A small model that answers yes/no questions on an image's attributes, trained from scratch: encoder arch vit, encoder width 384.
Rows from block 5 of the image encoder of a small model that answers yes/no questions on an image's attributes, named by matrix and row number. Rows with one number belong to one neuron. Each number is 128 + 24 x the weight over its row's rms, rounded and kept within 0 to 255. All counts start at 0. Numbers have three digits each. After the name is the row's rms in percent of the matrix's.
After each neuron's rows are labels from the 100 images, of 14848, where the neuron reaches its highest value: "top examples" is what is common among them. Only what is clearly more common there than usual is listed. The data: photos with spoken descriptions (Open Images, Localized Narratives).
# fc1: MLP up (encoder.blocks.5.mlp.fc1.weight, 1536x384), inputs 256-383
# fc2: MLP down (encoder.blocks.5.mlp.fc2.weight, 384x1536, transposed), outputs 256-383

fc1.198 106:147103145127147126092142125158137099135104155126133137167149134094106121161141135119114183150128133161110119158112161120154092146111125140134121150129128134128143142138133118154176101126144090135127134117115185128146128142095113103128077158139119108083142129143122130177110099165149134115145117133118105093159108134142142081134119113093132148144138105113134095157115097163142113113124
fc2.198 108:124112146147123112143172099135125082136118101136100123140099128147143083146142165111124143120144137156087141158144162130175104153163143154124139090107130128123125109149131089170158094091104100124154083158084133077138105076150112075115128176169146141110078152118105130109138125173185162159110065081131096151158170160103168134119152137143125137150128101118098126174101151081103142124121
top examples: text has "people"; text has "grass"; text has "ground"

fc1.315 104:142114164128177152106093142080105158109125138130155062133130154124166182142135128129114126102115165112132154132121101143114105128130144120140104088142142124157121134125152145106123105098128140108154165077157124121153143146146113074153184125109103101126123166137128138104167175123114158140171145131135150127157105137136148146104083158116133103132144098153121149146122159116156131139128
fc2.315 106:139084103109121095120146155125156155107154060161153159124118150173142139128149112133111134108145156148145122137095166135136090107172167164125089146137143108138145134160126103119103096178128117114121116134100131128087122121153096094177170140202168113133131103123133118130142122129149132158151149137098113124136107119154118139133066135132130117123145073116152135102118071119150106115100
top examples: text has "wearing"; text has "man"

fc1.549 093:110135113159148114120108177162164146123137136133111160161149162105150110138160133078113165118098125109086157138145138099104145138130149106146122134127115109148154121137061156127087108161110112123136153142118161143140135142139125121078093145130114095122113101101142147112109130154112133112142151133176097100117122116106144135145132120148084146106104119111115096075125160154129091154153
fc2.549 109:146121146115128130131168089109109099095095162122114117109138083119086137106125105137101148135157114145145103095137141128144114108106117161098126098151101133153105127113153120124133134105108181117131115149125106119109133066141161131145145102149134168109139185155150125157110126093117142142098083142059137118137105129103113117136094124123199147129144102147153168158126129122099126099106
top examples: text has "sitting"

fc1.21 100:114144178133116150164112124142147122168136140110137121131126129134150094151121128170112156109136136156083113156091146131109110122148107145149142129063068088124141182094132128111130108157139149107091100102155134116106131167104098113157105114098153083111139134156113087141077118105147127108166148156132105159145092125178137106136122136142134135120095118197144125065119113122129090146138
fc2.21 103:135151115142161089087137163151139131139120122127149123127117115134126104160124163096126132095110159141136115118098132168177129099203135126145126149110132121188079133139149146194128136109127115132118132117129162130105154113177112127133136167115144116107134106093092141123096102114119133094113115140121138116126139139139144137135110090145105136170129185123144149153140112106126144160136
top examples: text has "lights"

fc1.129 101:155134131173153128108091196093137112139137075130134146133130154152127102158106131146163099164153141064150123131149120163171110113147121127149129170134126122116098119127146110099157101099090154131080145119110128138150186146090086121108121097118105079123137138126144104138086091117116158139105098112150085134130148145110094098071127145160111107141162112144155129099117152138131083060128
fc2.129 099:146166137158136146110138146128191172113158108160093157119096147105074119177147154097123147128135132085152171129113116092131155118088164154082175152138130127136140145156130112164148109149153120109120115117114110110093123115138137160112145114136130099160127114120137159109097170129123168150220132175163119107130071113153122154071137145077118115083120127138155088092153125094138136093100
top examples: text has "road"

fc1.621 100:138117167129138121127087159093101127115095134076175133119155118089146139163123129141125116126149103148104110167168108147107137156146138084097131114143119168156113088138153116157140109124113151126106102129143106136126100122155155122166111133135112114112118112109097107170130127107085135115104147138154112111075091078143125147154154138126132115110120099193120146143069124160116156148152
fc2.621 100:080134080143120112072164103129134068170158116122177127153147159150131155107155103137139108147142130106149129132191120141143112129116122083123130103137111129136109106144130145178116121074158109136122123114108100170135126124159060161166111151141108149124131132129090136112125186127122103125098164098126125169114125111154115114141160131111097104120155101146109137118152138147157118112132
top examples: text has "trees"; text has "sky"; text has "plants"; text has "water"

fc1.658 097:113137068159103060178103128167095107116138162144095145113114126146125132138152135113126114160104115146180086158119180155148111107126120114146158160117139119125165117141139114145144129087110119148114144118124111117142161164156137138139127158117167162152116171137168123124102132131122126132103146109073158147132165124119160111084121150103096134119121125162142151151124107159145170138162
fc2.658 099:070131161144132145110098135096161126104087097143147096151099161099119113134117162136108136091118134124134152085129104120122137127143120115128141112161111101101082119159111142144139128126141112085137116105128119119160135158096115124080134091141081112126116113097090147109140118137145103111119105155128179142127165097154157119151141101100114151145111148070126130113138120119106082140102
top examples: text has "wearing"

fc1.460 096:162148142153118164100107176118133115131169080146134136096135156112109133133121096126165085150157130086120159111150104157123133115138132118120152154123141156084111139142102136126103094130119138129123106136122112117157132164152115085140163119128148103095131109129146141130098129093138156096149138109161116121148124127125100115120094160106142095156120129184135114128161150184159113106076
fc2.460 101:145087132130152112106130166106126178157108067176153138138122130163128108148120133103123123142153133127135104164115119114145118134126202153081135128149153110159159117171111128120124125144113107130161107119133124146134093139121124134116127137160153095135140144109126163160136167103114163142175091137107161154140109126142114141121101180127157096106169075132163093073129127110137122099112
top examples: text has "wearing"

fc1.183 095:165120139127135118142157113128170116164087093132138146149160127104148159125114154117113141103116159164119149117124123067157104124177153125177122118171178166127117107151137068141081129135116140124134130153087133118119103112113123155148130135092135146131153129136132121120159129141162125134152102154157127105097112106128103106131154147103160107120137105089109121120096142146094146128137
fc2.183 094:125139131110094111103127137120119132188184216121106094151167113150123090129129112113178114129095125143137106137163147179173137105090137122139134133083103123154108107130117145104157142117105137128115132120138121140112134120124150121144144124141153132110109110132128151122100116121096132095143127102112120086143160118076114131133127123126165077165145125126092171125154098146147110115095
top examples: text has "table"

fc1.92 106:108124128121122145112111134133140107083137126122109118131135165101160105127125112117082125133132149080126135123093127138105125112159118156077125154121124133142108132153131114125129106114121138159110126096147156115104131138115139115144130144143080115131107097155078131151163066130170150105119135141111184110159205174159152108092130112138098103140134145124150163135146134134154135129140
fc2.92 097:118094151095157118113144066144115133128122135119128121125096091135130136121065138140138152135148185121178138115143150110140129156091136128151134095124119145119113104172086121157140106129132148188089111105112166122163123164140143123135140136123162106131081143079182092136121158088112158142123088110131089151107125113125148137149086095143096088137164150118117136128149144094093143125129
top examples: text has "sky"; text has "building"; text has "buildings"

fc1.13 101:128143119125160130128147142169122163115113117102118110069087126147151124139151156139110108123181129119153108104128101126130142129115119091120163144153131141088134161148123124164149137110186133145109103139159176107093112105165083101083106115106108142143114138122107133163163115116161117115105133149144138111134117151128120145135137125124139144114117145155137150155117152161141134202142
fc2.13 097:094140150126120135111139136137113125140112140137099099124134162143161124113121137079118116102122129120064118136119107170143156098100165103103122136117096121137167140158117146079155174139107109160130081131148095144152113118115136113136118144088129095140128132122110163144142113127133101150153132120111112121123114127118141098167090093079091127107154144147106131096105103125143150137150
top examples: text has "people"; text has "holding"; text has "table"; text has "sitting"

fc1.631 108:153103142202171136110141140169143125110127094161146203127152143141093105145113122139104139091150157126137120152150130126140103123159122170126121146122130113117099101094153130141118107138149122100119139105103144111102139160105101148116142096143068111143152144129141104130073131099109161134107132144126106118142139125114068136092134095126152132140134110156133106096132131109132070112128
fc2.631 114:124154193138136111084122145150174136132133146141097127131112175111095099151125164094116132152159160099150161121155122132119131120118161143119205145142144107106115111153112100134116091124176130120112133119113128095086113114149158166154154106132105127140124111118153158127087122127102104122181095143155115101154135105126138124100164107128107112097157095155164115114148140094108164112132
top examples: text has "road"; text has "cars"; text has "vehicles"; text has "grass"

fc1.148 111:160118113143159086104083097086141150149101135094204107127127172142129106109097121140116164101112151087162145128094135142123054130158131114170095154076100128145103120139106126122142125151125109146099125100126134070109120117133118158157087194168098116127167118072084131103157143123143119084104121129133101100112136123125099142134119127114103142147109138159119130109110126147123144113084
fc2.148 093:131141109127137143121152181134147117136104135107097128154124134158154115125131149148131145121131127143108121159117132125167127105136108100103108161157118167110078105104146108124173112201122105116149158121149122092130072102157162143151155115088169105106105195149125094147122122098119154102156089096156107098139117085119133126093112106107110141112119111126123143126121158094133144143139
top examples: text has "buildings"

fc1.508 104:106153076117106115109124128153133104146145143157118146106168144131137137106129171157127142083144146099124153150124090141098110155148139123138134126115089114141116127080122112145133144108112127079118131114116144114156186124110146137143170113143059145132122101144135126129134132142137120146072123102099135143145123143155155142104153168164153183110149163175119131145137117113129144144173
fc2.508 094:131103140149115164085095088115129140127132135135085092089115120145162135106142133155099093101114141146153120131126146130109148107154122095113094128121183071128136141130124112152128128126139112131137099125085131090130106091198139120142094083143129117181104164083118134119122159103136148134124100132143153125065150102155121086177114135107100139135153143087167135116054116124119142178103
top examples: text has "wearing"; text has "woman"

fc1.37 093:138123117146142134121122095110147124127113128133112167155185105119142105121131132145150151143107113124109128143185100101125111124103158131168148147173131156148118072184103109157104090131128123139107113171091111139115142131134117106087108132145115146129118128127122126127136119139174135159123113158115109141105097108098150141173120148144166119115110116102133090116124154164130160122161
fc2.37 084:119110098125172107120176151167129117176129142126120118130148126130117135146135130081112135129162144133158116111155179150148130153141178155120153145111102120141113158151086145129144087128122167155131121130171114152109124120111135145124122103149146131131134116149100144144058113111120122080134131100134134086132121131160092093117139127102163085148134099149086153132163119089134097100088
top examples: text has "table"

fc1.685 103:108099139134103133156129111128117160124122135102196132101106127154128132084152137146155162103116170172130141121103142182136068124076146132141093121102129109139176111077126165131087129128119115142142118126123126116088150143145126105133125135154080070157130133166135125103152154134155176127121176102110132137144125156140147143093110115149133153132140160127108131156141174118127145146141
fc2.685 084:110076112157150147095153149145119100158125106145111117125139113099183150095121147122157128105122130127147145129112175130131126151102112122160163134171149125131125144136165118108134132147111118123128091147140139131162052147164145135127127110137167135110119136122122153169115134139158131075131134091134080148153141179165120114171115124097120158142138142122124123115128151107103137143153
top examples: text has "sky"; text has "trees"; text has "clouds"

fc1.665 101:125120125141114091136125138122133095141105139169114102152122149116084148126127103103116151104096138141185149103146157147097120082107078113182115071108141155148144163087136108156112124083121147160131119104123146153122129172130161077139109130104192110142120131151082150133115129152116116143096142118152127134143138117132095179111130139129129115143162148128100116150114156110149100133132
fc2.665 090:138138101130113133149101102098122137097092147107122139189124092108127145126131200143153140151123122129146119164145162108155105135131133116130158148124155105098105151153116160146131133163155072115147130137100112178174143141136078158117115162102136154143129133139179169148136123101089135096096131113130160144154107069108183102122136129115098145147126135127098115080133108123077072132114
top examples: text has "lights"

fc1.691 108:146113126149139127140149125067099133130138127113171102115098178124147152150116129076096147106089131088143119174081164157107104126146117143145118130088164129107118105169128153128102167116104116172152162101124119136133114114129105156143146128132112074138134124142155155132220099119122151103154154096132142107093133137159146178126146090115111105164166124152136195126144141096112121150113
fc2.691 104:133122099105100128105130140107070119152104145102122086093090107179199085110091131139132128103114112155145116176105114115119130104133135098183083167123083095144096099096152140104133125156122100105101126145142116196084103120124116152144150105106132112118110136125101101081139120137153129135131115118152120122121126095189126131097104109105109121115129072150112102122100132161114120154103
top examples: text has "sky"; text has "trees"; text has "clouds"

fc1.760 099:151098145143162145137119174079089140134172102133159105117112152131101123167155110156147123150145150118122164135138127158115124124134142137140133158145133146118094155154112130091115092151141151152105133120124118110168117155132099108129131134076148130126120106111126137104120141138082157108165110121117124131140123137166107120125088176112144118142142157172118084090142108130163108095137
fc2.760 111:150084113147137157106089168102133162121133055194134156137121147152140144144151103155144130116156148126102118144119117105142108156166139190104145139117142124130123129180149119118138108146124107124181142142123129145099156129109100116140143134163162126122143113098095140132131149137123169147191121130128133141150113135128144182121070171138150105112163118137160101111127118186163128073138
top examples: text has "wearing"; text has "smiling"; text has "woman"; text has "shirt"

fc1.424 101:163123134156125145087116127166154129145137125129120104126119126101144146185137117133138124130079126115144120126144097112129125092176117125168122083143142086097131083135153110145141122079111150110129100092122125110105106120108144112125152125145134099138112114106151120135128150115140190154136138086135180088129155122122060131142170159157170073125110104157137125122128121141145099146159
fc2.424 098:126105121143154142115141125121134156148152070136162151145114118155135123122128142117152119134155136140168148142122119162129144114091186159131133122122159128144095101201111127118071097133102165146082146106135130130120141158101116159121100152142133148147107165127098138112185160105106153120114130137136134139119126122129124137159110127123101108141177144108124165113138110118145104125081
top examples: text has "wall"

fc1.341 112:124131085143194129097111160134161127162125070160164185103130143133123103146117099100129143095153164114154131124134117121135138128132130166144083168101142109126097111096174118127127108158140124099132119108121128123126161156088069153099154093142057130130110147129150113121087073108103152144114152103112110097128122120124088149117151132133130114129137120155147155106137154125119045105126
fc2.341 095:088161168161141101103116166169160118111133129133100127112113165104094135143137153089125151143101141086136172131139129143143135108100157124116188156163154137122126137141098114116114100131152114125100140106100111081102082114145182177172138115129110127132126111139158179131093098160108112121166109157122104111126126093144115144103160108085129129086132119140145106145122131108154171116110
top examples: text has "trees"; text has "road"; text has "cars"; text has "vehicles"

fc1.737 107:135116139172197106082147125128145140136135095174148144162166143136115120132135114129131118135117140105163160159133149148151117139129122153174135131099095115109120142123097101145132129163134125128105135123128142132099163134084093114120135087137158098116083172132121131144133119105159151129143131121143094132145138127118140102127134074087132120133159123106134099142112162115089096129104
fc2.737 122:135132138153152166123166154124160087141128137132142159107113164114136107139102150095149145127132161098117142157148116095151154100139122134045133183140113126103149116123107097158165125140121093110115128161093154096112152102137164151159122144164162124119128153088131169128148117159147079094149092115141117101113112126127133106078163110137120131158143099130116123144134101063112138093089
top examples: text has "road"

fc1.599 104:160093122150111130136165086127134132122134163133178101097130159132158156154085104121133149093053134123136123166119146137137072130147131119140090139064147101117143103166112164137085161121086110137153153103094119137127098092125124154116117143131089082156113109121161118111162106127147144128154139124134164108113153128118141165112124104122062146144136155171112169116116126116113138174135
fc2.599 109:128096127126125110136151138139086104164153147104103119114101107188208095119128158147104137126139152155136140127108123134114140131139142093163089116156115123103132109096181132137151121146110118127096123147154149176119106121131117132127140118093161060096141146135115109114180155136167128089157135081151103125125108113144117103100113115134167156124108085137111157169114166102112123168108
top examples: text has "lights"

fc1.389 115:148084141153159111132144161164120102126119103151134154116150119117144129103113108126168172121148109121173136121153121118106110096162126172162133179141157147109092099094121107140113090099123126112107133146109089145086154150102061118108136107158130122136146139130139110147090128086138148136123140142129110131131123125109123134113167137138125132149147143146167116138134137128160118117149
fc2.389 110:145126115149152082088130116159159159120116098144101173102123171111088137151137126088099142153152146137178148137145155130175124134113160127117173153160119097130092140134104115140119104143134118090116146092161119099134115106127129125164117135130113093084119096163117156111093086147102118094215111151142112106126099123140114100111180127119110089110142126136132142098123106127119105108116
top examples: text has "road"

fc1.222 106:089125108129125140175109145142113149082172121163103108135117146129136122140129122089114152146102130121103148137084162121097121153117145151088121144193110124148090125110131108128106105153118123181126137139108161093122136170095118120149123108164087126153104099168099120127155084138157157123116140083116134102175187139147136141115146119153131087161113138133137138115114143104130126121143
fc2.222 102:147163122160118153114148081128100107119118113117129081128117168127083124092116156155156130129142115084147142098127149118129152138114154142099122084093127143151151099125125117127115147133127150148072093110088147149123151151142124106137121133119117138082096122111187092145140134096118147132137158138170118109101132113132142098159098075120116126143157177108104083127097097142112137148108
top examples: text has "sky"; text has "building"

fc1.237 103:160131126127116135115105134101170121142094119079112122096128139153142143175141185112099101146163101159140104100124123124131101104121115097119129142112130131109141150168168156138104151104170174171103138105159143180134103117150115152098083137118084134149113181143130122167146101110135145118095168117189161106122152170121160133103118135115127137117156123144108119097124137126131168117168
fc2.237 108:113154105141153076143135181174092146125151143135146150112122146104157144141088150090170119167126124113032123116121115158107137113105166120107139120100141160125116139176167135105120163139073170114137094136122105142167118133111106145124111139113153124121113157139140141131154120143102138149142098102113138119109114095192149134095140113109110092118151143150112123136093149136151148160184
top examples: text has "table"; text has "sitting"; text has "lights"

fc1.493 093:150145164145142123161145133100135115168160150139145144129167113124141124138096120127161156165128096109143138161152116139120123163091154124150116141135132175109151138125101149110105134160091134131125154137168130144140153129100126142140068136144138145093131158127117085146121146099173127085140101165114145115110107155125155118145167164141115121097134144080142127106159115148114123100105
fc2.493 094:131104096130134129127119151124150148075164120133129110102139088103075151120141079141087125112107118121130110127138120110116138174131103156128144109134145108121145162106102101112126138151097103163126160142132152136114105075133126113153143096110130090157121107106125120131097140146115080098102107140134128059154118148129096137150152115123150100110138108084084098160127150143111129128112
top examples: text has "sitting"; text has "table"; text has "wall"; text has "people"

fc1.34 089:108153136135103129151112100171132130139158136161140133139153133094149116118107121122104143183108105178135137124169089129127142146131141144147125209146137127181122122171126110118140131139140133118131146151103126124121141104108127073101137094119158161163157124128144130152065050133180127110146115164153119140156151156114199107114118136136125157143147117136142135131124145143104094110123
fc2.34 096:195139096113117110070148137095119164137148153123083143143151127100105111139146105125133098082126172121158159129108139163145144129139144133136087105148158089134121156104127097105122154113121145166102138106156128134135145129102151186157137142121169103069127107141118104163156134116113108117130108101149108115134150124122081108136112127109134090083135115136134146140121123130094126145144
top examples: text has "sitting"; text has "table"

fc1.731 106:120105155137117120174127122116141120124114159147104137121134135132117112151117143165092173090121134139104121115114139168127115127140079131153159162083112107115134154120159129154136134153156144125119110117156145128097132140125113153149129125114146113097152146142105088132075110119157134138156160154138109133127119139138153130141154126110117155134085086204147108061066101096104073135164
fc2.731 116:134166153129144078135127154143145138164125137152118111087140125083152118173113150103115160091121153116151094134112105145135112115193145145145141144128093100146121107100178126177168133104115103122098120096127152119137132125162109146146130171114172138117135125120108132101108131121104121103085153150100107153111156171123108136138101137154104135142155169132169133161166145122154115145146
top examples: text has "lights"

fc1.650 106:172111126153170110117121127113160133083152155115184126100150133155117128123126094084105140097164136124144143148133096154120086151141139056160080160108130099116159087138101123140160133126134101148140090122145130106117128120116080107125104174117123109115136128120123107127147147123111186126123138075143145136119120138122152133115110116106126195143082108139110129129099145133123162147153
fc2.650 097:117091134145157103136135145144137093128140140146140151189096146148153108089119138092134143125097137146106120152117128128139104074140174146142095078146146154094122108148146114125155110121103085117172119154149113148134071106149124144166134144099170120088102199131121164112162114162152126085130091099129086096106131064130125095129118140126130145136134134142150144145122155105156145121171
top examples: text has "lights"

fc1.209 105:136097115099114163092120109126172148162117117094091160104093131123145111161159082082119081146157126116168123098178118140116149171128117108106107092141147129151104132107121124111138122101122123163140144110103153134116124123096103143120149139133114107188128109128154106138129103111176163140091150101124177125112158153121129122167086132156123120131116141176124165094087107152110114121155
fc2.209 093:121133159125100156107149115117126156129153138116095112125129163122156087134128121120164128098109165129132105133105158109116119151074147129105153131095172140134118087121129146135145138122129122094127130155126125133131125142126133134094140153126118156133118113129126148126111163132120174128149140132123158108153131110127154178129128142091117139113163180132105127146125115134160173164157
top examples: text has "buildings"; text has "people"; text has "building"; text has "road"

fc1.5 104:146093145160153160090165194107134118156159099145097120107098130112127102165139126122144121137161136118134125116117152151096170123129093122189154118114110118114131139148137146155114099115129130143144132112081138132123094153180143109087128155110167118108087151167119129126118150149135113114157141114087142112146131146117131120138112137131161101144131133149102111103136137144161113119130
fc2.5 102:143142130145136090082110166158120206156137099191128150116124123148177174141142126077169160104164130127112128149120103143138125122179159137151119151147136130124122122178123110145139143159126095115118143154136130141123121117102102163166112190143139136119137141090143140145127157131111202094118108149140092127123102118163074160146109169135113115155155125141138138091120109134142117122118
top examples: text has "wearing"

fc1.421 101:133155157122151115132112142087109132139180098120156094111132176138124123162154126121141127115126161123130152158150103118108128141138164142164137120140102146124110159135142116125109139126136137092132139122132121117166131167131109125081161139100157111102154123103108121090163150124124156111124134130121122138146090126135091168114094163128133113153129153174127117100115091141179108123112
fc2.421 113:147095111120133158097075168110120135150135046157140161137103130150136128151141136147131122116128168139147101154110113141111105133157136167124113150139142127141112135170163100116153126155124117137150141148116112186102142132113087122164175137191134118143165140081114152096143119123131166155162161167133150143126115137151133167125083169139136128152159103121147116139133125173173121106121
top examples: text has "wearing"; text has "man"

fc1.194 117:128126143164160080145105136125099132091097126139183126177096167142105135094095112106119121123168148130123150146162141179127134158116119131156110103142082136097164118152081117139111129094139104143087123147091164074172186124073138171122062104097110131151196088125090132173153133109157113070099149153128115106136133115123132143111160143132133134150160132171100147120115115137092155153162
fc2.194 108:141122171140118155112134134126101131139081134098110145108091166157197159157088126134120147150154171146123126172114130155142092141121099108156098144104162124096141131128115110134171138124138113106102136136095163170122087122128151136135137175111139131084121147119126146131155115151103164118147109127140130112145099131154116110128127127092132133131124136146115155098115103097125161121150
top examples: text has "sky"; text has "building"

fc1.124 096:135126113141170128105122113105147145161132151109142165126106093138148134099110111173120074118128108086132149178120107116164128148122148113115101110108129152131119132088087144122139147152112132093112111130161125118089157132126182084146129119136108129109128121142136116104123132143142132148091146096098139154121096177146165152105131111117062163106102136161113150165113165088132147149120
fc2.124 096:109126129121176145124146084155128153144153144160147119133143140178130146121131118111114114125097156098131179122159127109119177129136124169168133070128160095129137122133146111099123113117105082184123116108128169118131133093157114147133132125140159091117102139115106097133174140108104132126167094084168095099114133115124135080100146142093127164147123112131161144133154108100114145161146
top examples: text has "wall"; text has "screen"

fc1.158 106:118149131137175133175130116139152168146099131179126111161119097112122073142114129126133137132120156132118161145169153143105123153067085151136126112106135163138145127163109099130110129143111101170141121111142142113153133128180132119151151160155108155155101155149121124149104127132165075128160112140126106127133124129113121158156180171124132124116076139108149095112127106143138126175080
fc2.158 090:125131095170146120148094116154125162158111136190132117091140181070128125100208139140152145128109166149122134107125157171095143128120135120136186169118082149138097133111090121106183130159127137119101144116128129144085117148107112136138153141128103096129100081146143119096147139095109079129120161120130136111136153162124134085146124121178144122130106123109125117128114147119111117117135
top examples: text has "road"

fc1.46 102:143142131124136134135128131104124080084155156111170093126156156109099108074148129121146092114105079130131154107121127093128171132116138146163138161152155160081130152125115115174119091108102148098137122158160118130156129140136169145117125133130175075151114100127149156125145124088097148125130142115115126150179136139178123120175115117098151139116170160113122105096143116101141085110112
fc2.46 098:134147114129181145134117117115111134091111104163114164107138123113161150165133132177118152165152140073127121131147159120167165135106174173103136112151169071161117125124086111123086110090100161138085118148143135160135130096178123114150126127135108176126119138135100107148096126108116108105111184115171160121096153120147120108122146114128126164112092148106098096105138120140127125122169
top examples: text has "table"

fc1.458 107:113147155102140127107127129092156113182109149106183109156184130141134129150133149118136158115116090148111126096151094114142063130155110094145089149128132164078131177113147162130114133137126111135130176156109145113109138123101124102117106114100143123138174138130138181097103140117165128092164144159059129103119080152102126087139133125101137119149108147119123110100107073115155159099109
fc2.458 113:130136111111119173146132126170118075130151127127143108171129128157108136098151113108138147155102134090144100098144102106133153157131091071131121092159130134129162129128140112122144131119111097129165191136136085101122091131158117146112091099106109131128135136147127135109172166117106135117121095123128138145143163126111094121125129185118124121151095109113124120127128097152178101164124
top examples: text has "wall"; text has "holding"; text has "woman"

fc1.273 107:164073113159153144159139144102163109087138118132152103093107158148123151124106137128170163112108188123122124132103143160129108123097133124157141127125123119124170138127129173144086158099142121135111100115141133082125099123143129186126130148132085104105115131123104148166104114163127145155090141106101146090134140162107166175156095101108118136151119106156148139152108130151146127141183
fc2.273 093:127135130117115093086121134157115115142115119127133169094106125124154125145127151109123085118173133136150130111117139172103093135148141125142129142146123113102121139136174114160087127148138104181126091149131139173099145127141136102173147136143144095140148169136116163120126146179136161105137183141161135123102111150155145148104130120159121166093141120100136166117112174146093106143122
top examples: text has "sky"

fc1.718 108:151112100086100127136128129123130137122122124136132087171100149107132106109101144134133129188147146125104115153156105135106121175141100133159121080101149178121140190110103111093128155121120071140158142115110159127148108114114149095152111160146098123130133150116138133138123108129148096079103148108124160138114106095159088121129151167189124137130129131110143108111089090114123143119127
fc2.718 087:151136114088064142150139104089106181166099172150101114135108093131114087115164134156177086094135109164118146106146139099118147119106083154153130077077113135109113121125134137121095161090107125109141131143147074116139146140123109134133178144133108114166148143087184132070197109102139163153118126087103111120161159125147117119128105132097134194142146147116147127139116131139125135119155
top examples: text has "road"

fc1.580 101:091108109120103144144122117165104104106158095123113157163151150097145136160135116115119152141102136147113139113077153124103115141123133117072093114185140130122107125128121154161107138145142137144109142097123115103111141121110139090113132113130093147139091059144089073141135131145147134133136144157110159100148178123160125115113145119116084115112152130137102125103105126111133110097151
fc2.580 106:133150083074160190112107093177110130119140141143106094142144079109119146127111145138165105160137157101144150114143145112119154123161131154157169127092117132163124120113119115108124123105110146103062148108110151124114121130144124114197137135146121134121128140109138122068127177143123141137098128128100107151133098154090128117138106109159139108144127149114118143147181115114110141135111
top examples: text has "wall"; text has "table"; text has "sitting"

fc1.574 113:128151089097117123065131143159155109145095146121180129109136136093138124128128160110136159085143096097152131109084087121128158103140130150148136193135152177098123116117125090156153124114174111099137088146172090133134148149156123129124086133137160142135117085138127182103111147089140142163117108080124103132081091132118081117122125172137135109145115116113158132116124095115162132058096
fc2.574 119:134135099145164148158131153161098124129106110140110110112143083158111092139152182109136117142107116139120145126127139098123146130142128126110137156135096117168124144156098131077130132144109092119100121193138148095155109083161085182146086068151138141167145123143118123121121127123134119172162128098136106115118139119145139139115121130118136144146094124066113152133135138094119155140137
top examples: text has "trees"; text has "sky"; text has "grass"

fc1.67 092:130126114136136154093174136128161133160117114167058178127133101140128132159165097102132113116095100128146095148127154117132115123143118134140164120123114145150146141122119147140076156158147118151171140125110125100130131149129164158128117149154114155082116164123123132146116138110159109134168116116130183113119143165089159099138162153163118066114122186125114095087148142168088130150121
fc2.67 097:098141139117116128159139132124165151125120182114112085116156147132112135115151137092141147128128160109113178084151159149099116117113152119122133145152097096072134140100140101121187115117125141151136146122116159169120130112148099129116153106103152139134118115140152127140103124136143086136125125131135095136142134136151077095098108107085122120138136158090094132122141115134104104145118
top examples: text has "sitting"; text has "people"; text has "standing"; text has "table"

fc1.84 100:118152110150132129118137126104121133131164135134139138144094154135129085135102124166148170119107138137098142141138117103139146152099116174142128155107109088137145148155141102095147124135126135119119108155110137138146176187094142145177137116097136103145140127173087110111113100081132143102094079117121152153094157143150105125149130110196105169143115128143141102089102106075112112163120
fc2.84 108:123134115132096154156129186105154138181127150114110116100147094149111095152135126140160145102101133094135177160111127127089122166137143146149111119149163113127125148148085143145151116104108124148124150133117147147104119162142090198138110137148147135160102131153145109133164109097113146155156196186142132113098104130135147128120110153131107109163119143090113076180118085121133126095133
top examples: text has "sky"; text has "black"; text has "white"

fc1.66 105:115115116145139119117104126132168128112113126206154139161123166134089138150097103150164086141138155093113109126136129136135108122107153164180125104097128111119117120093143104146129136153117114111099138110113173121097150126079087127112157069122130090122104115112125124158108096113123150134138089111158068129148183120112121097116153143123107145103127133088163135138133112170127099107102
fc2.66 114:137158146168124148119154142128158114125167157122091109147085146149092137162125138091172150136129159052146162132124128115146157142116129113083150155089126116114154115137096101121105114132160080114125155109128135116123103125134183161138144090112136091112118117105132186107137148123129144163146108127161100131134142153144093118086164110124118180115115140114106080133146081128079108051115
top examples: text has "road"; text has "cars"; text has "vehicles"; text has "grass"

fc1.54 098:129145155137148097094131140103166172142118128067111145110127126124121144177126186082102100130165097158133084120141097119116144115157133108117115124133132153107134116135159140154115121137172140136104111120153118126109109109185107112089092129103123104147101142119107152134124071172103157149125145114159139113121129139156131123116103150098131146104136083175119126147094170133129162149167
fc2.54 096:113143113141134087144110150139120178142192127135150125117084150136157160136132195113141152150117135130089164128131097119147126074093121092143122131140155160104124119137195132124115136136119158114150104141104143158125109122110133140206114125105140121113073134162118130128173147110097130124139115089152125109129106088129152115098137106109146172149165148128107148157119118125155139132150
top examples: text has "people"; text has "table"; text has "sitting"